config.toml
model = "encoder-decoder audio transcriber"
dataset = "short read English sentences (LibriTTS-R)"
train_examples = 26041
n_mels = 80
hop_length = 160
input = "log_mel"
spec_augment = false
win_length = 400
tokenizer = "char"
vocab_size = 32
encoder_arch = "crnn"
encoder_norm = "batchnorm"
encoder_activation = "gelu"
encoder_depths = [1, 1, 2, 1]
encoder_kernel_size = 3
encoder_stem = "single"
encoder_widths = [96, 112, 144, 176]
encoder_rnn_width = 96
encoder_rnn = "gru"
encoder_bidirectional = true
encoder_rnn_residual = true
encoder_rnn_layers = 6
fusion = "cross_attention"
label_smoothing = 0.1
decoder_width = 256
decoder_layers = 8
decoder_norm = "layernorm"
decoder_norm_position = "res_post"
decoder_activation = "gelu_tanh"
decoder_mlp_ratio = 6
decoder_head_dim = 64
decoder_fused_qkv = false
decoder_bias = "none"
decoder_qk_norm = false
decoder_parallel_block = false
decoder_inner_norm = false
decoder_positions = "rope"
decoder_cross_attention_every = 1
decoder_tie_embeddings = false
optimizer = "adamw"
lr = 0.0015
beta1 = 0.9
beta2 = 0.95
eps = 1e-08
grad_clip = 1.0
ema_decay = 0.99
steps = 700
batch_size = 48
epochs = 1.3
lr_schedule = "cosine"
final_lr_fraction = 0
warmup_steps = 140
weight_decay = 0.1
Rows from block 3 of the text decoder of a small encoder-decoder audio transcriber, named by matrix and row number. Rows with one number belong to one neuron. Each number is 500 + 40 x the weight over its row's rms, rounded and kept within 0 to 999. All counts start at 0. Numbers have three digits each. After the name is the row's rms in percent of the matrix's.
Before each neuron's rows are labels from the 100 texts, of 14976, where the neuron reaches its highest value: "tokens" is the input token at the peak. Only what is clearly more common there than usual is listed. The data: short read English sentences (LibriTTS-R).
# fc1: MLP up (decoder.blocks.3.mlp.fc1.weight, 1536x256), inputs 86-171
# fc2: MLP down (decoder.blocks.3.mlp.fc2.weight, 256x1536, transposed), outputs 86-171

tokens: "c"; "<end>"
fc1.312 093:520546564522483519488411535444482555526530541486446494496455541469503519449524556503462576469553429473510500453458515463495493509432420435456401530494528448528469544479464476497591512435469480451505530499455506498522489537468519466573548458460477500523491500
fc2.312 097:575449472588514531491530469509569508530512530519493410486411525416501464519516489530515559593527451443533484523516517526444494512517545562500446476536461504438479484503535482477463485427505482511485495512513491535510473541525526426477532457523483513489537470

tokens: "l"
fc1.711 106:471459437525607467555568464515545505557532588539483511454521470522505461440553548430499507532498532569501378472537505550462575527511501477513531441509526553420456502490522465556502561498408543475503515523487544524525531544477499487536524435478455516473557476
fc2.711 109:517574533545494428513493523423539530470534566476487540502460529473473516520539552471486524541477523497489450543472488411501485514454446445479636462488573506527531540473497532479507562539513564548506535527467475533513531509498482480515515397481415583489551478

tokens: "b"; "v"; "r"; "l"
fc1.579 107:500460448572496509571505495502558489438547448544463522468540464429537440497483509508476478550523520461501413526524480470465563470512490532459552494562443505456471521448493443498587513456501519493551448490521449519469560523509513538449491481499483491518556436
fc2.579 119:492447454546498551435534418455555466496544551533518503427453455472544488559441545531503395540573503480518464588463495508482548559519447474442472560460455540478479479512475478476508476476439501481514462432510512568568465515496522482469496509524468458496558571

tokens: "y"
fc1.159 103:478602454543492511453525503457524521459475490509454483521484539491456572492447526466504552445454422460502499431482497462524483489455397397463523441479528525520514531502439515530514541534505512495497416474473451445465485517501531534509601494485491509497520434
fc2.159 108:493490534482541481545440532497599559542566564486493483470515565465486488531493447570543588436488441449439509533564478556535469509508471460484583521570543521448432529431558612518500481577534462516477526488505474466504497462587492470542494426496496490478544500

tokens: " "
fc1.562 119:559506582461549490485500502511513475560506478544622500540522519471578517480530447511504561481532542523463489575545504555459458565459555531516489492511466519499455573488530465485550577495480439444603474483412454522467477479552488460508499518479493534532496560
fc2.562 105:538508493490547476518479514503444499402491466482556439568499477551529512477571418416531428502495487514434513525548461443538494485471486493494500466462465489471527538505495520552587462488523541421451532527492511495546514518487515522439540534512459572516504405

tokens: "l"; "b"
fc1.660 100:514498471495558479474537526509543568500557591483516512452491518489510424529425546471499499504530492478524454471489529529488635548495538485551459497578522476464476582469444458544481527463543506433598458533477454488513534460573462555506567465595496523460515481
fc2.660 100:503562505479488517531509447465487502444556558429530514555490487495507451603536550450458500486552533483452485457509521469489530525465523485464499501480513461483494489407536445501490458510509548464509523476544436559449411544481531489538528517508466503478432446

tokens: "o"
fc1.513 116:506522461573514520514590568591397392493454507525516522496463444560444467516441484504424447501476481515511513437458552476581493494547499514458524422440522501501512549477496491509408459536419534420400465502503570484508570461365563532464447536527528475455498532
fc2.513 126:425541495489523488444458538521536441520501476508541512468531566565535504515452518522439556456488515525501538407533565455514496452538492539513486458552471467510481495492575409511496441520470539473481402514552509473467490508545521516529479536556492508429533461

tokens: "i"
fc1.716 095:459497453440519515482483503447441601513442530561460502547483497519503610547518430524503566472521496472533459491499539505490570442562544492475569480484480494461449457484484465485527534546524529589587518530516490590520482524511429539492525536471465463564509505
fc2.716 095:530512506433568403561486508497568539452503535547431514570561498473516551453493488499523492472434471508458484545518498466436592467585482474444469505488547500517593429575462466515523481548482507477505498483548464473548518506449533437476477420439525519499435515

tokens: " "
fc1.270 103:470553539518559518512506528540455499482511492550546490539520456523509468464411501534437521457514489528494494580487483528609476436510477471513484426480513621434515526533527495446476539414537468431459471518433503518569522457444499435425513573547501463493578588
fc2.270 100:552562545482495507453498480504496458469463432447458409492421578471485495530457505535528488537553529528445480435543396517505490480469509566562489575476520555507521553538530491544499515460497509482524523549514499534470488553549464503534476510478430486477508565

tokens: "i"
fc1.407 110:501484484481537504583435472500470573484503526547502535534494469502497540458470483520520518515481536594582487530496545467472519516526494488505550484517493461507542456550493403449588569498526486532549439552557575470488483504439489459451483512472498513508457524
fc2.407 113:454531447427489421464521493519554521444483444576529562528508497450453570500474465502492482523522504564415471515483533514504464539566527482469488539531517566530547461562526513471571486514485447511491486520515400524524560487491488505470456426461494501540426516

tokens: "c"; "n"; "<end>"; "j"
fc1.379 087:515502453479557539502569526519481511498536521572527470500510566507491446455512533540547514429562556526449509462496536532571544513470491450489532447474563535514488575481438509499510573466503578544438541531519520493516494539504501486559612467534418501523542483
fc2.379 093:531424458497497533487490513572577486444572450408434548507453484414457584533539511433486526490528451536526482529488504493518457494484539516424507477495534500532431458491483525485451481460502514439558552570518556508451475486469528458439502459450487506481485472

tokens: "y"; "n"; "d"
fc1.219 100:584434491502492489587472449522537498516522442506519485508454526464470424508463489489509445483445481541474479495568504437534527500550499459505548472489587548530528486468483486512525543428569574458423509493464556493513468511514561522520564492500529547437520549
fc2.219 097:542486483547448497528476508556465525542444548420490517537424559503467497489518408493519479471549534533434544486509496508625529486499537418453487431478520501441547452453555493505436491470518555481564463533444569546481451542473468542509504512450442365439418501

tokens: "i"; "n"; "'"
fc1.63 105:523593465497549502474429490475602615563548511500484548448464509473554596482529526578473518489479520540530449507499455520453519458520553480543491538502542498484510537517557502475518564486446391555556525553452473475534468574545489451579520526496498500570474438
fc2.63 105:504556534546564467462566589502551484501530535518473467551538465517571500567399505503453552406504488490510487530544538454443487572546478500512483534447531528470463561520394404517510433509551478502531475521535486480525423540440523453533516528479480528477541508

tokens: "a"
fc1.284 094:447515488472528564544554516487458415523508399514419489450497447500478486513522494566500517474473469557508454553554462568495482505564490508455495485505498431518494542545535502470484459526532501496551523478506482462540479523422495409431521495535565484471522513
fc2.284 095:523495487432551463458444485554534560459440514491564431486512550477493519534516473564473482526509497470482481455513529471433527531566530550480463392480518490522406432585587479465540493527505574485445450440480535508530477521444452366397491486518548559553437530

tokens: "n"
fc1.516 099:563462507426558496556521507468482504478427452556540499452509504476510522443525509511467552556520464518507502562509447508572449545581489504516538526440507556441458453505481429498467564466507504505456493411498558532512487447525544538483480452476516526548509529
fc2.516 100:474483398463510488622467472549526538527490530512446457486456411506503473457466509528497502563388501472501502540522593509468500492524536458526501484494370510463492481460468510470505536442505546590495479550487530512472513554463472503491486563494500545545479471

tokens: "l"; "b"
fc1.325 115:412471519513543453536558476467544529529575547489473552518501455520485438595536513483516433545477489559498469470499522610470531506594546496543517479521457482440538524516477484525433507463492545532537568487539427490531492541492502572403497473538474518419488430
fc2.325 121:481585528572464492428566541441587458490532513445469529403488479488485486584468583527440520503557540538522515551486506521489515518480458499481555517492522534481515558499464472496546508498569433470516494520474409520451529539453515479516511508492435555486534526

tokens: "l"
fc1.47 137:498500453582534580574505498454563543498510542545493517467475504478512493517461530485481534481525518541525426537477481508473470478558590501480501503537439510483514534585518451521528482458493533556510498503535472428518468515504483543473451545452477498476494414
fc2.47 141:519561562588481475481557530482553468505547565453443551475469502485499528573462524499463534470570496488580459484498531482527475503533468506538463497450540521473525549461500456516545509452480403471526492502497496427462552438489538528534515461438496619464512515

tokens: "n"
fc1.9 094:551502455508488491513506561481465497551405489489466495486574505465532543437485440532544530473497477461508473476538601497458522459519549434496496430478559513531508442502536455452538526537527447499512450513541471488491539483469488497474501491485489455510457459
fc2.9 094:478468491474496464512475539509509547446492540574419501545495536497511518472577474500567528449486482564475533530545493545511464471536511445575526487514487445477505406507503544425491569565541469525517557533464503526534484536468394462449504487432459507510459492

tokens: "y"
fc1.510 125:478576471470475559502428500465529576481463549492501538522620531437557465477500436511504577483536498461457463497455492432499464440456428432475554527543543495538428488461475514489435611499534519493499433490433454474507448513547545522525505516497456537536540448
fc2.510 122:490463475465520512507383532494517585497492525505434504487548593452576496499569434564560584466514471468502510499532500481484507444474481472475496427464545530486482504498492468532496460559497495519489445415481459464475442503538560507542511399499440466520534438

tokens: "o"
fc1.629 102:513450551533506495455563446433461526475556479514534565480539457485487579582524483544532461447518494473505478446427505512546482486499499511524503485475484509513508432546561525440406472495558471480475434510513529444482555435564432460488479537509554511529482500
fc2.629 094:481495433495434528438494455551490518532547483532506455542488450457470473531489535446458521575506476493496570537553533435488572572510450438474548461521449520525526463462514485430555375469469534481478506486591501475532426547524537485540490490550459492504531514

tokens: "o"
fc1.636 112:423561528493515503437504511536500439474464449465581481531511471533471551541497418476443527459523487553470566424461545465541488545494497558527521482507457488485492411545551529483504489596495498508465447514511532442499560457387454429455538508488569512504482535
fc2.636 113:457487453505449519490539480499557494558467558484539487478484512518506489500456488488479533577520547471525495484484563495536454541457424458512543537492480453507483464526567490465570482509548510494494412432585482518576496481476529428561499573510453519450484523

tokens: "n"
fc1.363 110:543497470485513449648462483521435550495485493545509518488509528506549542448506432553529536486482479509517498506528514458538558444575492414471514525491514552531531498500540461490525513553505460587509436473542551529570503492468537563469496498521459453531445425
fc2.363 114:513557487432491439553504499528528511490442466542433543514549540477478593499526505454514507514516512534480497497478480422484497542539467497459486498465497476505548429598484507504492533447458447573449492506602489527597512437454454478467520477459497492568503518

tokens: "d"; "<end>"; "r"
fc1.670 091:515429472487503484560478541454507506514453490527437427513462466552563490451485520423426456513472492515543502553471511506453605447548495452439500454434513500433566480512468538468515489508573561498434466480499558499475470523570557539542445491549490497437567503
fc2.670 090:481510456529480494537416497502469533554526602507505503508425503570471438556529474488521488432553547505515500488526545542466455376539540466486476418542564528479480547521470518517497400506496568507499531477506547578418511526519540537481486499589513427482462470

tokens: "o"; "a"
fc1.685 105:463529524464496472475526592495496451480492407471484522470511561594457505530523551515515476503494538489543521485491531524582454506539444582528526464530548457500477498553519500478457460532473473454514429512467531463508525456437502443506473566466514475547493568
fc2.685 106:459502526443484510433479471494541476505533494469567508442554444533535505545384573509423508512492561505531522473414588473487511487501492512478552512507444487519496414476502508455582475541503537536474494493524512460545445471515474447570506535511455487469520513

tokens: "c"; "p"
fc1.197 103:502498529525444479516567456436520475494607500575501546503547511470507522506433569498411497515513457545535452593511501510504540546484490500533499461542484524502410543503499472535572486430532485502526530489477471516545478520480488416505568509532545583589497539
fc2.197 109:493561407524477549482523483483507493569401503440557432534463517480484465517483564459509577453542532496530490471533553467485462552482448507486516484564502503538545522568510475519492488519484548464454431530545554462464504468517505498463488491523500474417540506

tokens: "y"
fc1.763 104:536466435506441502534459455536535562453501475526490465494549462467483596501493418477560481498485473506518581476440494459471484492505450465483447527504522500531477485523456415462607517523452536504534498478535520513527521482492574504458534490538490496476474492
fc2.763 104:541492488423520410537510545485466517465501457472486519475474468423500546470528430467556470532520536464495510525538416464612483484498525511479484506466512486535605476516418579475520519568505487499534474518499582506470424527489491486510500448467451447451429501

tokens: "a"; "'"
fc1.327 116:472498515573516556509575477415526524486473581508490530475503466545478456465497596487492522486492544555523494431531505483443482546540653482492495495538472552432494528551542518505498498508497522466492565483435419485525476470485439525458510514478535518479513492
fc2.327 117:491510562561504577491512540570542521516548568540492476532458518513521538502559550462541520509448470436537520466535519545514473464468461520570491517546458457487513537452516577462496535562536556519524517459517452526445471505454476514508518521527535525486527466

tokens: "i"; "'"
fc1.673 096:473493485560552490536518568491460529543529503476620516503617519491448568417476469511517531527488420451543538508554474520517552509598533489493491473480508535449493500536565450503520523495455485509510597480523487426512503437572462536457477460482541573471541510
fc2.673 094:474500488573546459526452516528454454483458484555512564527457512442464568501498530529540595489469524486544452530501536505534439516516596480486477498576484468468524571555542476557488540543569423501482561482463459453508469444498443505453469536475508552481505436

tokens: " "; "c"
fc1.765 097:474507494549519466462515510530516465541449385577492516487555518483495414427454492560484523436518449481528483528464499529509538485466515499482444481467476521478430496499498486447505578470508525392468508555501504558473504488519494459517555527481586545526577526
fc2.765 097:486468460462516488447551469534468549465516510487470422488555491457492449515525574493519505447563556470531435451521444502517453485477556579523454539483488494541456454532506514551513530465468528522526515488465527488506514534510477509542499425564456506477510501

tokens: "y"
fc1.17 118:491550487575491504459433511479530602449502538532478473492595543433523467517469487509474557448526489420504496543482524463538513483477412455493533538504502517500495544508579514482450531463534498517521472455460482432574437527503481475552604563511477488526498461
fc2.17 119:526497465489488437511425540496532514556547539456426523471551530429525499464500486511516480433511511497524481512548446464424537397493552497504520516419547526449490485455494477563523450556397519524486470501497490536497469502527501523511467423502587469542517470

tokens: "d"; "w"; "f"
fc1.359 100:511496446503462556515459420452539511464591426446473468495441543420535496513445426444540534504486515470549504503467510541499548504405422502462491552496438521519509548416463495505544493514544433522551512541398454485511466551497528495531529519545522507481533477
fc2.359 096:559452468521443480460479465511480479557529536493495478465507503479456476510519565570507517474497525398500475534467542492508471570507480550444516437568474475384518544483564428567543480563436539514564512505556453557496496478525508497481511521461491499468495535

tokens: "c"
fc1.217 103:503499484546529492468514496504519449525494421500450464501489456472511490489491527459447484498446484533459505555490524606537545505469512460489424469515503530430489472489481520494504550507495484358470549519454502571503470477458520526490466542530463550477513537
fc2.217 104:561478548511558426565503508478460515496493482493508463508478495455500467462546520475480544438589497419511480485552463516531434470573580603447542500473488437497511525484456477486521495450507480504439512542450574530474471507473470501498477451512437459481507465

tokens: "a"; "'"
fc1.710 094:461488519561540526529538509484528514475464426531573503473536474572560444541452547489514466425491453518540501482494525519485534470509512522543535496476484444492454544493599522478526521443447517488482526516495508481547560480469513454507477532529517509490505410
fc2.710 096:472546481552492522456514524413562463524489485454533531537462545586502468500503558503474495488600421483554490494432503515498481524538502456404509488527431546512546558514384526537510559430455600545473510459506486447461487487484519542515530539596540551410542509

tokens: " "
fc1.531 107:523508503568555513470500537546509442429516366532574489441539599460537460551517518486498525451558469468501524572498516560562500523491490488504453410469449549440462523524526554498521564462504437467442463417516479527517510517495545417455482479525513490604449570
fc2.531 099:514538488451567472435530488540452490483505443462466390514497496542564514539570519509516498537565471467429487552574412504485490467492506575474482483491544490420524491488486520539409481422531463472512499537491525597568488533472473539489540404541497551551497510

tokens: "c"; "j"; "q"; "b"
fc1.148 103:499519540571476431507515464468500477509608396519482500522490487433531419467491488530476488475545488463508529515504520540517516522514461511483485481473538535475455492508533496521543583389531526455504518494463531481470515520550499477490566437512487500593540491
fc2.148 105:451522512517550447498470515551525458575452479507515483530448501487435457507480558525550538472536569469494492413481560453493465460450542548471519500507537465580516476516511435557501508483429511516515467506529487473544457493539452477511504528509447493426506512

tokens: "t"; "w"; "y"; "g"
fc1.15 109:556496402539471471534522469480556525586585515454463511455521507381464498515494528486501484511471481379515533502462472540492545453470476490541518510423536507498482436486457546535562586463549511498547484509491466523473496516540513539517488463578490553565491430
fc2.15 102:541447465463480573479539492424500503484587550453541545441458549433541532485493525446523488554507514411520480556458481459555536491436589459414583468583517527500474523432440490482524505482495568501483512527453473548387485514473574500528536527499449482424527486

tokens: "a"
fc1.93 098:471475481542494483540493476519531540534458569460569528465490490451551544516474543475470462520443494526506477501520508470483533482549564532463528491516459535562495494585453523477441444500526499529532519482555462506530473466466513444474532490430526479481432468
fc2.93 095:470400516499542488498508465498563398582563470512502493488517435470416572518544508570489500509505466554505505534454485462550449497540512571501499554530556503539566466550494444474502574540472504473468544507525482498488527504503450487495476463522505494446495473

tokens: "y"
fc1.288 121:577566467474513497508482500481531600500519472534476505440575528453585516531508517546593599508493524469497493487467526455483521495473396481488504506514577501472489478557505408528502566476504442559520510488439514512503448486548548497520559471491472475582541434
fc2.288 122:510559441473582477547431552498480568555490539464488523589532502467532487544510461489490595512451523444495480499456528409504473413532533418460513541444627491509478506476456475485521517534494507498472444536524525480486455525513542518544526488481449528440539463

tokens: "o"
fc1.602 098:457539526502488521508523581589488438531520462521529520460497470511484474462499555482481505474492477525513442491467509529559447497507529514519476493489536471435479478525537469492470486537477486484417455500561545489451473440403515406441511560602538470504499542
fc2.602 100:483497548470513586552450494567460473505513473522493504459532433519516504514423548551453479499530512481529531474431543503543496507469411535474514431549469509507518575385522482471526510562560580498564443418545465474525504440503457459483509551525591494500550552

tokens: "l"; "m"; "b"
fc1.459 099:489470489500429516547529485417505471474518520517504550530447496470484573537497496570414524495500465517583556499438480588512571485523444489480498508513463521491517551475514456543546472494570523507623523547514456463563610543505512555545482472524507550470528430
fc2.459 093:500527534497475484533483449423532580507492478485508477465427461535511506481436547482572445567537498524502485524489487476411572552479484539454490424507534504544531517511537509507520410489507543471495493530446490612490399520433526456544471561490468454385522548

tokens: "t"; "c"
fc1.66 097:564538402451490493464519483470472484540530470544477505473482543435512494496473518486486554545496472488485559576504433527531499464457490425497524526469483524471533458495479517500507529392527482439488467516420504553505492470559531493544508479483435504483436576
fc2.66 091:549453444503443539520431513544514518521501558531464439519434504416424508443540441498519517467452444439478487537522551502472449456480548485477511413512560484506512488510502556485498519451593555482527552503502551467459540555504555542515451405516499452471521440

tokens: "a"
fc1.682 110:422549487546509558461475461411494510523474518527514512506460428432422529513504530548522568498539496450569509517493490482490517545536526505490506480640470482462543540593514471517486504546513556491513496443565455476493475481527459377475465533500496512489500530
fc2.682 107:460488475528463478497487485625506490570481512496483511507524539515530503449478553518479529440484477468485557503448529503464491476497570503512481501488482466535485500517491439402526464498512500521450557479459540466456534525464437525467453514515515533522488456

tokens: "e"
fc1.264 094:555434522542531541580492490495444516442431529430482499561545464498423549517529506524542469520464516478494481463459544382507505478505495530475525501521492509472549436597458436468598469492495517488451465507587512496520512483552527578510537518579519499480501522
fc2.264 090:444517459476519453492527455522496457441448510508507526615442497519455467486514527493467463485520467476506507459501516461596448507482487462473502500499464503508527511513485483509531536576533505516485409540530512557514539519478503584493458503486505554462460517

tokens: "l"
fc1.372 105:485489484583542538509622489471466529475486551540513475528394498577537417541475523474435479529506504570486470447500517554484560479524566516531506510524490426398514510462470460520477476513474505477516484511563507551472476459433446532450449489567532539483494439
fc2.372 098:475500596449522491461503501484525467470569547457498520503500472507544456492482445514474469462451483520504486509550486520495546491483549474525511531518500575454452515386558534523481448513532581468489527470392450479404495550522444517521449501525485585446475438

tokens: "i"; "n"
fc1.297 092:462462469475564463455456546500503568508450516534514536510563498533574510454509445485564568511538504504492439575544519503454460479531447534496482491501620493476529489455502465462492544453539526516460503499508482516542447510500489530603502499493475452477504465
fc2.297 100:501441448447474434539425546465507606474445516558453511552540438523538509529603425482582460537470470513544522468463581475436547515608497485456462479487567475546465497508496457510546545541484514530510492495508542462546527448482510586441476469474451535525439443

tokens: " "
fc1.393 107:509510527500506402476481508568487502482468464551509454407568460463536569489513535480477525419481501513470492518523474581594457590556455521543515508454572555480467490502505461466532605492551489445481558565465541534554540484534484473495518499471502557543521559
fc2.393 102:515495558426517464434499514538507467526452541392485420577549515498505499506576447513494495453621531529461512502564471543536450448516508527469487475456547520476539482429451540545536439486481485517438507536467569546424534506532472437488501520492443481526528537

tokens: "a"; "i"; "o"
fc1.146 106:470458520543476503470524438520451534531456508524557481494587481444524532499554530455481555488529544564562478488512509511447474492417594538490500468580448513511511528544504497413567473497520468451532465496497432449495485457483519483491558476499475516413479526
fc2.146 110:516477550507407548494466516481578533494464537517518489563461507501573534494521471401499495578459537519497518501463534514489446497489539481518549450571493450451573484538535514485519524496543574503480478485493495469429527523517455495490553478465482523435515501

tokens: "a"; "'"
fc1.736 108:464451481590539479531530548517442442510490463492481516502502488518487580502536490490541522463480552456523423523506480544536511549533577530533466423565415444535454496445559541484445531497461474503522503474452500447546453507528463452383497491396523494482462525
fc2.736 120:474463575512485481493455550546499514510446494510561504459458519510499440411473501532578538551461506521493464523527503557541560464500525534498441476540483480512484475497498507508493505561455470493463625511460483466469584568522468487391448526532508419528536485

tokens: "b"
fc1.567 109:447444487574521489529512491511493532481524483480551506468578432441492400478442499583475464507496520526500441480406505583471587518477524477498504513524424597410488510510494447536485487488510525473519492429586552511471566503554482495464526508516509515547623541
fc2.567 111:464463501564540516550505442525481573511493510444490534505514506505455497451509546489555476516489513527518474458490446480446530482477546454523568539512560533519476569528473502497509467535423593495495479517561506604526540506524515504601471515481480497523477435

tokens: " "
fc1.80 115:468484487515578451522535471502508477486536447580519473444598557425526543541522485519502497459544513473482518521486487537567512557527494518578466453493494521405461550487498527511494579472525444421447532529436539500544514466506492425536452552468544473540567566
fc2.80 110:513504553499557417429491583549442449448519488437467438499522546513502502520571521504504507511570526523446562527597426518479489488438512489487520494468531551519465489520483555583492511531524502495485487464489552557504480465447505472460522505540521476504513526

tokens: "c"
fc1.577 103:488425548528501465479459451504525481477537477505425505497539454395458496501480564466500535522498470460507527506522496583580494423529481473558516546480480536519436529475487590475538542499551465471532457462424460486541460464455541486567522431514497548563549540
fc2.577 095:502556484506509460454534446486495467568492513516513500499556539546477495537506605478421569480541512425528415468565549513504405527492516524517459531450526494536539518552501470571484560515448522524488463496562508499494501482514475504491543512566423476443515550

tokens: "o"
fc1.578 115:451486498500472472488465463523436447463468439532555504515510503455486534498504508454500546524469547580491519412449573484602547553488449497521564471519537490511504415526544464483510519581496474552432480501538497489523545466382459445505573529476491447518470530
fc2.578 122:453555470463437509481494442491580505545520512512540542492537442486480511536424533507442485491489565464551516492456587495475454515474464534525462488537461506571429462537523473489526490496489484511455448431626506444520530479512480468554540541518551502416525568

tokens: "t"
fc1.466 099:482453547610502539454582480492480394497510527475470531521504504454500523480500484491459529487510499490463509520443485525581511446578472538487435513504481561431467493510463563457498540412572479508433537507470542512420478521538570510535498516535536494523471475
fc2.466 092:505464480579548500489481467476529455518508519523410510468433529462503485451510559464458461408514519488470536603502443546501511427550518512525525473478468486513534443467490506537443539492559571511498555606407448546579429446449469481519482485499465505436468489

tokens: "i"
fc1.181 110:498500525452484552477501548587373386460490455474504516487532476586491484528467440550488495462493450473493464465473527541599496517557536567553496469473509499454543406506503489494412442504445530452410454488537542455545551456383542469459462578514507511548497493
fc2.181 110:441490482525488512482479500488548436515547467451523464555520528511505427527462576552450529469464541462489501487485566530510530448496505566521529543497462451566492530451499472500498440510478524486546445523474534469527461512481514481549458569573469518411513494

tokens: "c"
fc1.122 088:554483463523527457498461479485529509536497410565491532496483553490488484447514451523489500485539511453476573540524521536607505497504426526458477474531533550460474493494481566464574500465460425430460516521470463542483489519535447498544546489499449542467484523
fc2.122 086:440528495554550520496570527482458473460583465450487451531484475473464475510531540506451574418460519470503566449537500501457537526500506498513472450480491514488508472458501512506494524548521496547505544551538485545442561472481442487570448480536523512487456544

tokens: "e"; "'"
fc1.222 108:527536497548525527486516465466503573467389479490544523530472500509453446520518496462495507535472488525510450477429553491509443528403460482506486457552448504478479472626481504476551496595527533510500463473510440466506462501471545547478577572456543498491443433
fc2.222 106:552551451579477525420471519571481486470464489468517516476477508458495506488550523505536480474453507472507419511520468453586471453522559478554453576496557459461534513511516598440448466500445491515464505536495534489447474499480453465411551452456482460388513487

tokens: "e"
fc1.517 100:452558546515507557500482497422477499465467571504562527487505508537485419504450542444460463549482487426560527465495454424453516488508476576506501496476434455513589529557446514530513477487523478531551454495573499488498496433486558602561491517479554510473471461
fc2.517 096:508489483543500518450549498503441414570541486483500428540487508522377543529488489505500495471497511460474484435508498507506520491495567553474482473482502470522569477538476458515475478483552438541547457541446438536496473490425460522513463525518486546546463464

tokens: " "
fc1.743 113:506559527489575452520549498550559442440531391499508526485553485424498515446492513544490585443491498477467500565557467573526488525525543483536515445503525500487433491498550523467448598462458466468487514530469482475529565503456507485489508530446517558542574587
fc2.743 117:482511501435573477474479546567491503531507492453475447524520486468547521510526446505550488553602471495444526493617466521538488452509479508552424486414542512510529576492523589546424513465457502439389514488470517461440496528508530471473492460538484525533468544

tokens: "t"; "g"; "d"; "k"
fc1.551 086:544525457504479466478523526477545462512519520465438509539453448586503459456489511492477508498522487501467510549519442449488492454478497517546466532436487517479519521481399486509488513405497547468474475528524519540520432523526533553491486485497412443450549512
fc2.551 094:557505478433530491530506503487491474541511563497449535555459482501464520491567464503484509482502469486493538461488514509477518435522546507412497459479491507430498504444515504432576462453521610490536505495442517511477469507543556610469534498506444506388509453

tokens: "n"; "y"
fc1.269 107:543510473459516457539424509497501555498458536529511510505532588455528511425498466526547573497514476457413514509530490456473501498554476531518499437488573485532490494525496462483491516484520498461483449497506502537508371458494618473506442454484487496539479432
fc2.269 110:583508491503492517519455475544565599517504584533472499546510493452548560483537484463531494537502485485434434540497545492494479462563479442477529507419534500492453487482501462528475578504528507494453507456463631523523438511502506536480531420454419421534447478